A small image diffusion model, trained from scratch: 64-pixel images, width 192.
Rows from block 2 of a small image diffusion model, named by matrix and row number. Rows with one number belong to one neuron. Each number is 128 + 24 x the weight over its row's rms, rounded and kept within 0 to 255. All counts start at 0. Numbers have three digits each.
After each neuron's rows are labels from the 100 images, of 14976 (inputs lightly noised), where the neuron reaches its highest value: "peak on" is the class under the peak. Only what is clearly more common there than usual is listed. The data: Sentinel-2 satellite tiles (TerraMesh).
# fc1: MLP up (model.blocks.2.mlp.fc1.weight, 1152x192), inputs 0-63
# fc2: MLP down (model.blocks.2.mlp.fc2.weight, 192x1152, transposed), outputs 0-63

fc1.369:167138129123051089116098126142157102113122163129127146135142163142139092133136160089109127161118124122145151147126150128115127136130121140156111084120120165135118103091175119183113128149116128
fc2.369:112112127148090093111131138169138132165092128105156126132171158087095108140173087162103098104138143101124164179127146128123124134094141141129132142142124122146096118117116138160134107110162160
peak on: snow or ice

fc1.651:163169135152128145130143186147131098094140132187159125137176121170135141134194106104096148130131130134145110158125174100137128162145132174173089156116143133117117074122128134153113154117108114
fc2.651:140140115054140106123126129142158126124123115124140135160127135090126147159124162151115149133113176138089127149119140106148094194136149167166124144095129168113133142142106077141073143136145121
peak on: trees

fc1.618:074140109112129141118099092131134148096151131166142126103121116128098123120129136162162165152093169127160115136108163085104096129108145170164184126149150136106110117080143148102142129118142150
fc2.618:135111132113137118131144145135109142177154149128136143121117097143094130099102097118146140085136093133133116114098124138128096124111158135137151123140079105130134112143148065132100143151167098
peak on: crops

fc1.554:133137075127134143151139078121148078150162155107143119113135114147112159142158121167110077110081107124106096157105152133127102152125143107097058126157147117125106133130062134164131146122157101
fc2.554:135066058096140131176177125147085065132160097121138098151144130118130128127110128067087140166119150083157117141145152131111109110115147111099151129158115151129107154136098141141125117165135142
peak on: snow or ice

fc1.106:134154117126106184116171156176156114154128104148118116105166157141106117130141074086143145127131148118140098124114100158116140152134127117108156132175165109185103127113150114087117139143165149
fc2.106:102113183133111151153094097161094135108135103112084148137135135150127097116106144131129142118108153150097151108162117109127122165147134112142116131129144118137101116168138115091138116107108076
peak on: crops

fc1.128:155122150119157138105154104181126152133152093105122164154116129112147115143133107164146131112162166147148148081116101132130171127140138102155195096108175143095108161137133135101117137126106164
fc2.128:114124137149154122116166146141137155111139124118106117155149168117141103167107178145100108123162075115115117076127088132127135161111109110145124138145136144147154142107110181122069148109164123
peak on: crops

fc1.322:143122105112165133141146160140138127108132119140115099116101197134113071112122044125107130112132135138135143105143157128098155135136151126094127103109098145154097138142120079108120180138135157
fc2.322:106088089153103147151111104144159127138146090122139134135136153117124158122123133178109125131127145134116143143152143114157162149101134099094163112155165112131142115171121145099143141101118137
peak on: rangeland

fc1.722:115103135114183128136143098156105117154156126151101134111123120122103152132121138121080120127084091109107132151104126112146074137175106125125158119129103152080116127141111099138185144143117110
fc2.722:124158161166150149143108075152113149179108126152107117117085114125128095154170138094114162143129120104104131160122105176141105144166132143130127109136144093129155120100107077127133185102140151
peak on: water

fc1.475:116135195072104142149177152123172139157195146175176124105128112129134159146109070100142126151116131131128142134106119152147109109145177144148114118125106103122108139084124146111110085108113174
fc2.475:121098167172152109134091072132100189129128120111182114138143135151141123085146095119121102122146108068147110138100142157130141124100131136153158152107143116131150114160156144102100093115131069
peak on: snow or ice

fc1.749:145150168120164136157143113125132123089068114138138140129146123191123098147097088103160122132124140122122130144160123108091146111171163137115103132155196121171114121144101115176112134100144127
fc2.749:114141143142074103152163136109125116117156100138107161178104138092123126109137142082125153148138108175124120134126141087117111129109156145029133093146122115143140152125135121136096181143170126
peak on: clouds

fc1.242:108136138119102125103103108120119111077123105164118165114125157127117140166164075133147140132127120130125135086098106134155147144094150130126103120151125106137152140114129159144118134077115119
fc2.242:135114119137161097160099099140128137154140131122100120140134112124130098173134101130143121139130133128085096104150115135126155139121128127119147170120129136137096139173131154161157130182168119
peak on: snow or ice

fc1.553:180139153120133095107129137131184148140162105137148184148163104123121144133167138154133104127133120169082137131141154148110127130146103106107147166145147133105097149088115162114142137129105147
fc2.553:123073076119118088125159103128121140138149155111130111117154114133096120118085110121132129155144107145212107159171114096114106097127082100126077144111129119100206155130117143107104108135129122
peak on: water

fc1.745:150084171116145066135126102184124142125137123137107111147176090134153151146105108132146139138112132109129102170117114128166140114110129155106182130106143121108122157116125163076121128144159156
fc2.745:134161145132150082149165108163107105135143146148134074141137149143109131091163127107141104128136100128106151118170110086082124125158115108114126107103152129117154119092118107104145115131104152
peak on: clouds

fc1.382:122124153156131134179128172114163149126188109176160109150094113123137147089144129120087140129109129139102137062134107138127115154108114113120140127132072127136129129146125134119138116108130103
fc2.382:181111124157133115136104116121118165134132142182162120114071108155119095108145164121077103145132177157108125125135143155101103159183161116099133119076109095128118111136119118136096168163112144
peak on: water

fc1.636:127133114142081152117128113137135103104115107089097099146185130141171133140138087102131133157132107158170067177118079155176131105140099138144070115158103139104128105135104145167114127122180131
fc2.636:108126108100103134113120138137130148130137121101139173117141120115114118112154101091134105170128139149093146111120066133099137111095110186138120142166122128141079101083142130143147090179149143
peak on: crops

fc1.13:173107139145113116101151085140103102110114121105113119144124125158176152129090127140106109163113174122129100102132104117126116110129155177126158143157174117139152118165118141124155163135120090
fc2.13:138124145130129134126158167111102154090090143179114148101099131120125086117115133128158086116135140123108140106134107149124103127157101170162122159128118088104109085117129127114131110123105125
peak on: crops

fc1.723:205145141128133106101148132103101139126082134150160122160152089164161121093140096109159126131150131146121130116108061101125160109126140158138145135164126143124167133127159092121111120131107115
fc2.723:153168155145142088110105142129116164127133145078113130133196098109117115143139120140148133179087133159127166107125092130115097180105111100182144140112104169112096148135159134158107133122126113
peak on: clouds

fc1.610:119109112138078106110156121138166173133127150150095126142159124116120114111116084160101153093135083116141109131105120114124136118136181098125102112150143138124105181151112131102136137118101125
fc2.610:109128102096092166054115138121106111142109121124051121141154154098153121171091146104140149094136097164123129104136193142104118131120178119152120106155158101140093163115137107124050112135148085
peak on: crops

fc1.670:114071115144128163107125135140180138111130159144123119159118160166115132162183119126139124106105137156118082100123098116103092193156134139113120129140113145148129098169099162139141150125097121
fc2.670:138146133122069143109104127143107173115149143103118123138162077105137144136080084087146138159169151115126128093107117158146132154102158135121127127109118137126129117098145108121126144138149079
peak on: trees

fc1.227:159134150102180099143130125075144174118130125103129103099098131166121089147172141112111120148140118088141118128099129131140130128175145162108149090084112107100123119156108129120145134148120138
fc2.227:127139134119121117163135115113104146084126124119125122110104117108127172151131172116115138135136121108109145096132128077109155127103142143137089081147140131126148138113108144093140136131129108
peak on: clouds; snow or ice

fc1.566:125115142165107115126155138075111106142161120140151145136138126112133084142143130166123126121095117117135141158148107114153156115102133139115088124152163108156132109148118173169112151122154147
fc2.566:116131120131152125153121114105163109106158122133145131165163146148072124167174114104120152107138160132106124129149086110153127119183107147117123138144136148143099094093107112165150125082111135
peak on: built area

fc1.239:109141135123138085126129131160123128102161119119063123152174123094142118125112125135124105081131136163135140175126133149127146078121119154135129130159125132130151098121183154113108149106134165
fc2.239:127114167124129088145141116160117126121159150073107153128192147151128150112134170116154138133100144110201135166110128113127136130124152169118119147102093125101141092170117159126100152141107136
peak on: rangeland

fc1.282:137128122108124125125151135167162093086090115159134125113189152104125121155136119131129150115116127160161117090118132132165110126125144130171139131124146116172079138118120136171103163111126131
fc2.282:139117105157121117096135146145128094073120154147143124127167118145092147138118121112142110139178133117082150097111117117111071153129159160163124130178147142103119101183108095142104149134139124
peak on: rangeland

fc1.131:087188151080134154145136157159162134155139127149125111146149125160101143122075099161137106107131168138175126073111139133091114131169161126111159146154135120153120131139137108170161130152117136
fc2.131:134159140141090152122143112141163107114130166107115109142123140104141108084096129148142175123160131083115118105153123088119118149135169119106116102160152108121162128122091123128127134155162146
peak on: clouds; snow or ice

fc1.660:118077122132156125168138114140100175087102167136105140109127161125107119104113118169120151158087083068144142114111141156123137116075146119141122155109131101102146169099140143119157148146080168
fc2.660:122127086125140190116164155145131177114137141127110137128143144128142115114094152171168104110168097127106113095098173132131155118124129099109104092115145141142094182128145138130150150093192139
peak on: snow or ice

fc1.762:185149142114141178132101149111100136139180088136163138096134126108124141144147173126152118136081100131123095102115077175138131176134102126116112154106118148147131124105121160196118126128135111
fc2.762:134115125139136145145121087151113122129156099111180104120138143134158116107139111122090172186136121127147161123176099103139125185100120144090121120122104130111141139145106109158112100132195156
peak on: snow or ice

fc1.157:124151143164106103138126153100138113117129109149188148108142078091081121119122084105144144075110121178118123099096109122172134111139130106107127166111119129175118128142146167132201146164125120
fc2.157:117131125139136164118099120128098100129120065099212132178133103143134120118107136127152129115138106109141128168086129118108129124137159059111120123128134193126120172115121100109131130112110134
peak on: water; snow or ice

fc1.492:143110156176106125115099141120116141176114135129108117066105177123097106101136103104145137102145130153146118121100120126159168130045142105174140118156139164137111146127074119124141107119130113
fc2.492:143130154127145125111094116126124168136132124115160171122099132107165124145150093205135132133096122134105115138133105120161158135163132121158150138099118138166133098119115115110131137114118099
peak on: rangeland

fc1.228:150149135124168101105132163095115134128147146103178146160137121129126110113118103143132109138128114117112132143117157088144126107135091120109111118103127080123082083124147132135105123131192086
fc2.228:129144128149097090137127152119125083134134131144115124095046122143112129120130130124149114088161129128133155170162123089129135091134169095172095137148135192101122072099106139118173131097110144
peak on: water

fc1.420:154115136139169158170134087130094147184126161129127129157141150108123126135119117146152104145146105171111125127097089116153133148149155140125080127161138151080118146104122127087136115117124088
fc2.420:129076133132147165161107093140134134130092152125105115107128094163174117116109144114137124157067144153134130138110080129117144116119142099120171137114130163204170148114106109087109121141133107
peak on: snow or ice

fc1.474:150112117114147142119173138141121113158140114091139136120132137139124152145166158090081096140132115136134109105152138147130155157120116160128114123145109112094141149135104138117186121169147130
fc2.474:143147143154148147164145098169150089147120145113128131109103141136154168099100137119071176113158087171130126115118129119131140152146116114102155127126130118104133155134050123135160122153104133
peak on: water

fc1.376:092165145090128146123146133147110095105115105145132128113106139127135131141105133124110103134131088137118135117151122099090172102118093110148149128125089162077120134147153132080140145136153147
fc2.376:139093108147134150125180169152104109139125150137146147130143159121156150101132123083143143129129111114112136108141129145148154132123101090161142102100112142118138138118134128083118144107121127
peak on: rangeland

fc1.311:105141124165140115079165156138105161119098166143112163142183123072111121132137130140124109123159131140105110130140098123132126107113099092165136142097145136147119136110128147157136146109105138
fc2.311:154151111093141134142120094130150141105113132139117068111149120133167124154122156137118120092105103155197129132153130140154141089168138106175059125103110080092184117153151117159121110102104097
peak on: water

fc1.669:095092102121108134096094147170129139147131129131151144107145109090111114123142088108141174134114103133143111106060102100142141152136173148149166089159128134109131136140101140160129123111139134
fc2.669:138123125163165162116094108140174143160141090150136134139158142136137152129110137166111111136184121087107140132109130146125146129103107161117140130114123135152119140148105098141174138155149144
peak on: crops

fc1.698:162120140111129119151150121141119122136177156132116153086111153121112104125158109147144124120088133124137133119114112171145116146096154124142121142125144117154097114161132101136163175124148073
fc2.698:137091131151097112128124062136114163124151149111145140133113126080118169125120121115135129109143172100128143124140136107134090132141158145156174149159140083135141102101151129116156152102120125
peak on: snow or ice

fc1.172:092153094103119144100096088106111128152131118157124090110086144172132135125162128140082113094125128120161124144131130103117110131113119138123163116134114158116126128161138145132132145138120130
fc2.172:147065150163147135114105137121165158153109100119126123108112092123099091143077063118091138118097141137117146145130122169169128122103147093149125112143112150116141117145136160139085163123153124
peak on: crops

fc1.371:121138153127105129148132157070090100108124119159145110153104174120129124153123140136105164150112126183160097113104131136141165136131128136107100122138133117123122125140152155099135133079168105
fc2.371:128143158092126153165084092110119150132150147169150121118140154153117119119117138160087114126123119153132134109095127123123151151109126117114128117138110097114123120152149085122079162149133107
peak on: rangeland

fc1.183:137138128119110153103117162183142159110111138154121130160070130104126099146145122131130141138111168102168119171144104115101143175135150137078115111077172107132172145118082144154123134104172098
fc2.183:137111087112130136137129063139128131108158125106122097106116171144095155143137173119152105092165133110093120129112126111110136144129103124100148100147154151157075139191129110182093141128112136
peak on: crops

fc1.688:121100134148144042122146070171154143146128131149144111148134094114118112147159157145090168115131120095153131156143176121152140138134101109138141126164109106117120114165093167074112128175141161
fc2.688:152139082094169058118152151125127146174152192158110117132126120138105152138116137107114079104195106138130156127092111077127140125075115078175143125159136135114113145141097140123144117093092121
peak on: snow or ice

fc1.528:104147117117140125151135191088137144108151112135150139135173122118101104131112113128124126116130109120100151129128139095123113125130147175161113127072131150114107139122133122134141130150143084
fc2.528:132118119137133162117101134122127123134154125145107120120090129167136144107126123115137125107154103119135125139133128077153130100109136104116135125087122114143109043125109117126163153081111160
peak on: trees

fc1.55:131092126125114132116118138154116072098145127140111123176120109164161136127117107128125116067151134143130113131135152138107121152142110161134090103158111108100122159133128142150150119175139152
fc2.55:139138121125104118160110111128128124164134121133096167142138132084116124151153108159164118166110153179113112138162112133151127099085111147167098109088157173130137133123153091118109139071130170
peak on: water

fc1.281:153104107114129137100121140131126098116140148133110117092162172131067127104098131116142104172129098119157138110138120142150138119088130102128155135107133168155155166146116109132135144132111112
fc2.281:124139147135112094113087105129132133131095102137125128157120123117111116109132110146150159147098145118139129117128143118174130134145173105119154128117117182107120066162117128111108103065138083
peak on: rangeland

fc1.455:116150134123126117072137129115137155130137112145182140132111142120118157140141086118122101135137164128100117146130138118135134145110137158129128122127138115120105117151109121113126124104159180
fc2.455:120123111130136072068087115119123126133129149107143126138126127122169098203125126150095139144122174109162132133127108127130131129124133198104133107143123111129157144158133099131105131163138058
peak on: water

fc1.467:169168133097170158125135140025131160169142142136139128136119156123110116112119111117138108183138116137093112105095135108115127155103189089115110124133168119096149167080118130133114126110097096
fc2.467:110075161173141157166160089098143128114095138095128106103082111159118157128119131178114145137151153133135108145156139120137116136139183101096130112133138153158135154180052108143150124121142140
peak on: clouds

fc1.740:111124171130080139163123111111119101140179191154162125104133159166122114142118088158139133117152117161110118122154140146116121132120134139104085144130186130135147098132107129124159097120127141
fc2.740:122156171119091160144182113104142088104154147109128126158112114126154139123110103147129107161124118126100136138148098111105123136173116132125124124156107128107107114148149129162153115118128121
peak on: snow or ice

fc1.303:095187153118131160103128114099150127116111143104142116093132142154085117166127074145150096165114159148121108120145144138119144140108147140134093139149143134161102153107140156112110098160114124
fc2.303:102218161149109134137138099166155106116114140120132115084101143128149126128083100135125184124127161134107105119154113111130116127156136120086120109184122144136067141142124098165093147126131179
peak on: clouds

fc1.515:108147140141117174155156135117124140164155135137115076133117103106126120113152073133145102110120143084155098130120104102067152123142077118137140149137128129136080125102150119109127139117088132
fc2.515:103117162101115140123127110102146122051098105166126106125095121118166135159149113132116132128119158144119122100110102161124125159148132132134106137153124123129154071170133130114092149122129142
peak on: clouds; snow or ice

fc1.76:105112141116102126165142157159123087137144129110149096131173126131139129115131137092104102113127139127119112148099120127175147142109173120124136134129070123145146178129173128131132161105151128
fc2.76:140138152169102129167081123146111126100109106129165144133159149163132118084122175130097156159108124102153119107113122097153155122147151161162099137090093161123103131144110120113183150129113151
peak on: rangeland

fc1.252:093120152124096109151145102119155133147150082119146184144118182132119151128128091081104117176126095130109138115132141113127133113098107071085126134140107129113143117099125112149105120073135141
fc2.252:165126132134137125136092114117112133154131108118160114142092105111105098103136138138133110104100175087170115148146151140161132121153148107141165126127137160141134116140170103143135085167097138
peak on: trees

fc1.449:102091162131145149119071116204124116139130113127147094158123102116137111113144155143168113127107131118127132133138159120129139114126126123135144105109159121111155129146066136141117147145136134
fc2.449:128152146157110129150109132128112119104132118073149152137175142119166110107113133094133116149156130102121130176151127113137112119128134127142125122133130186106073085131160122111097167103115097
peak on: rangeland

fc1.370:117125126143121138091166137121119114197178129130112135164094139135164093102151078135125090120130108119125138160153119100165114125094169121126110125185158121103185128170137122133103119142140140
fc2.370:117085109133157173129149154151121136162134131116113121118165131141105123141137131123092141140070097110141151138135100133112129132124076119147113125130109117164142135139092162129120133124127122
peak on: crops

fc1.572:116111125141156147122190167128111108134096138163179145104181122147122118123096123118113115121131109122129104118135111097145125138157105123136149077142129109142106147129123146049118108124151171
fc2.572:102125127100135115112158137096112088108134129162129147078112125131130167127142113072091142114133089103130129114134119185139126115154112091130121142108140095107138126110116116064114104146134124
peak on: water

fc1.323:132124131146099146100131107195165129132125111069116132137094125114124130137158102117109134121130144153159125108147160098141093106135207120119131144138120147116110125117139126146112160134124166
fc2.323:093182147120094107097163137137097073148129118071126129139102132121144131138118104145147137131168131124076151118159113143112098138144202159109093163130119171124126099126117111169095172138134141
peak on: snow or ice

fc1.741:080125144140139109133099137099094135120041122145125139167142144124109105117163150139109158099146135165128119093153133155176166147086116138127131147115133127107116159167170128101110116094131117
fc2.741:162151166085102102165098103099144154129102097148129140108131142097121140114084108175100152132095155119105137073109139105093129203117135107146124135121140129138164178125103101127097135170095141
peak on: rangeland

fc1.713:122096141125146096110154141159120098116113085139119112119111135155151132123118150142123119135140144099132114134110106127126172128172113107088144113092131161159124119066115111109087143150141118
fc2.713:124177137142152083087123134162110078138131159188139123101129132136138133150132133152128098093105091155120119106133123115136127099106117077094150120119105154115110132128123100129106138102127109
peak on: built area

fc1.569:103107119106126121121100167120162129126147098100143127113140155109155121146168090141120140136094132126099131149176134074124157117132079101111155147138121120148146116147176143125102112135131096
fc2.569:146108131167145102139112139131081122119123140169163147158147100108154095115149142104130097118153181114136142179121145155126130112057130130109130119124130112120060102145098134103131114132126093
peak on: rangeland

fc1.338:145127129169094125112127155081095072075100107105122095143127159165173143153094089123147115108098180144131107116120114127090130165159105141121105112137151115108110171153168144153113116140138122
fc2.338:123081191104122126125117129110100171119103155136119118137105114100144120138160131137116118142117161117123133103109133114179125164138085145139124130114116121131090128135164123091133163119106109
peak on: crops

fc1.457:149136162108120154139130159150170140128135128148138132142121134161126159145143118101136083102145109117105135120098125127101194115149159149093103152116144133114174152121116135150089131113099130
fc2.457:087148171118091137122150081166097119084115158113166128104106115109070130143116111133153152104126109129098118147145145117138179141125106152086132100159138131110106130157138105153109148118128137
peak on: snow or ice

fc1.178:141110125139111081117142138108096098114184099116129106113136127113134128136107158105157154116132121125120137098099108139116109113101149109155108128159104081112170172143134130164092153129143100
fc2.178:147115142120156086155131142110141112120165139143121117126153160123126131134188106119121099140123141149118108150093105116162096108135143156163110128102152161165081175142111148132137116109112191
peak on: crops

fc1.418:098109103125115106152126115127072140111172117131173112136143082129147139157117130148077124133123139092156141147140135143141082184159168112117138127130134150106131118106124102087155163112159123
fc2.418:145142174094125121156117124113125140119185088141122169125154150128098035100112087153119130118148105127100096132142131146126095135091149157136121109140133094116115123131122122117135147142099158
peak on: trees

fc1.763:125098128102140127150133120085140117126160128114128091090089136155161136116095138132136140126129144175210070123135068125110129145086141141174137136153111119085154173070109148120138151133142129
fc2.763:131107152127127125107161103159140132103123125176109128132100162097143113120115132161138150172155128149071149130134094129165164163130141139124183136110067117173121146131105108165109118111136144
peak on: crops

fc1.380:153146139099176153195142099122099148096135129113129108121112101177086136114088081130122118204147145121142117132116108094144121153114148145142166132082119135139145112090107099154115125145104122
fc2.380:123063156178132159124117117119140130099120107174136149174139142105131136139110084162125136128158104169107117177148105158117125108138166128141098087111139155118076114142101127146094119122167155
peak on: trees

fc1.559:081124119127125152135150144131122105149107157127225125123138156151142132133146141090118114144161149141136133093121177128099112142150123103118131106130166157150133118159097103184154148150128090
fc2.559:119131103150094159125092137111129112099105138100162166145140108142133158129102111163076119115142133113106119125159135191104128156098117105137125136172158137069104113111077138159160123159115109
peak on: crops

fc1.562:131118115146149116096137076197145138123082149111122135164127135139144125126107083145139137117119168107144130149159133157165145127146161115145193068095121094175149131122146134166119153140096159
fc2.562:135121126131153101136139144150148115107120121148099130164131125149114085146132129143123126142178106104099134143185119123129146074117144118135114116138129145119088136098137128149128130134126100
peak on: snow or ice

fc1.497:123080147132158152175131097126049130111091132086132131148179084127162156131134123104130103168105116140160074163131112109094142131114145121145140106120113112150140113132091092148137144129108127
fc2.497:118097108108085137117052130118164163144117114112125138132167120158133074085123121107154134111117118141091118152077101149161170102115092130141101133118140130110183103089120149166160136121136143
peak on: clouds

fc1.360:142150099139145139109074180096156140100151105105126146170144108114144124100115123097102110148136107132158114145115146126162120158142081078128103154078117102149124117130129107122127136127158094
fc2.360:150120132125107078148066128133128151158178104101126107122166125125116090123131114167117102137080148138141131132113144120026136174098113165147117140135146174123109182130127145114136100122165109
peak on: water

fc1.517:089158138153120101171154151070126068130116130127143128122116149108107147126119120091124103083159120169111125103132118091096165122122132115115129159141135131104133111119124134113111166110090131
fc2.517:127126112108152096111121112116133068117131150144111128123101113138148128101154148132166140108079161174115132077119149148123173157146146089092146102125134158154131073134105104085105141124146164
peak on: built area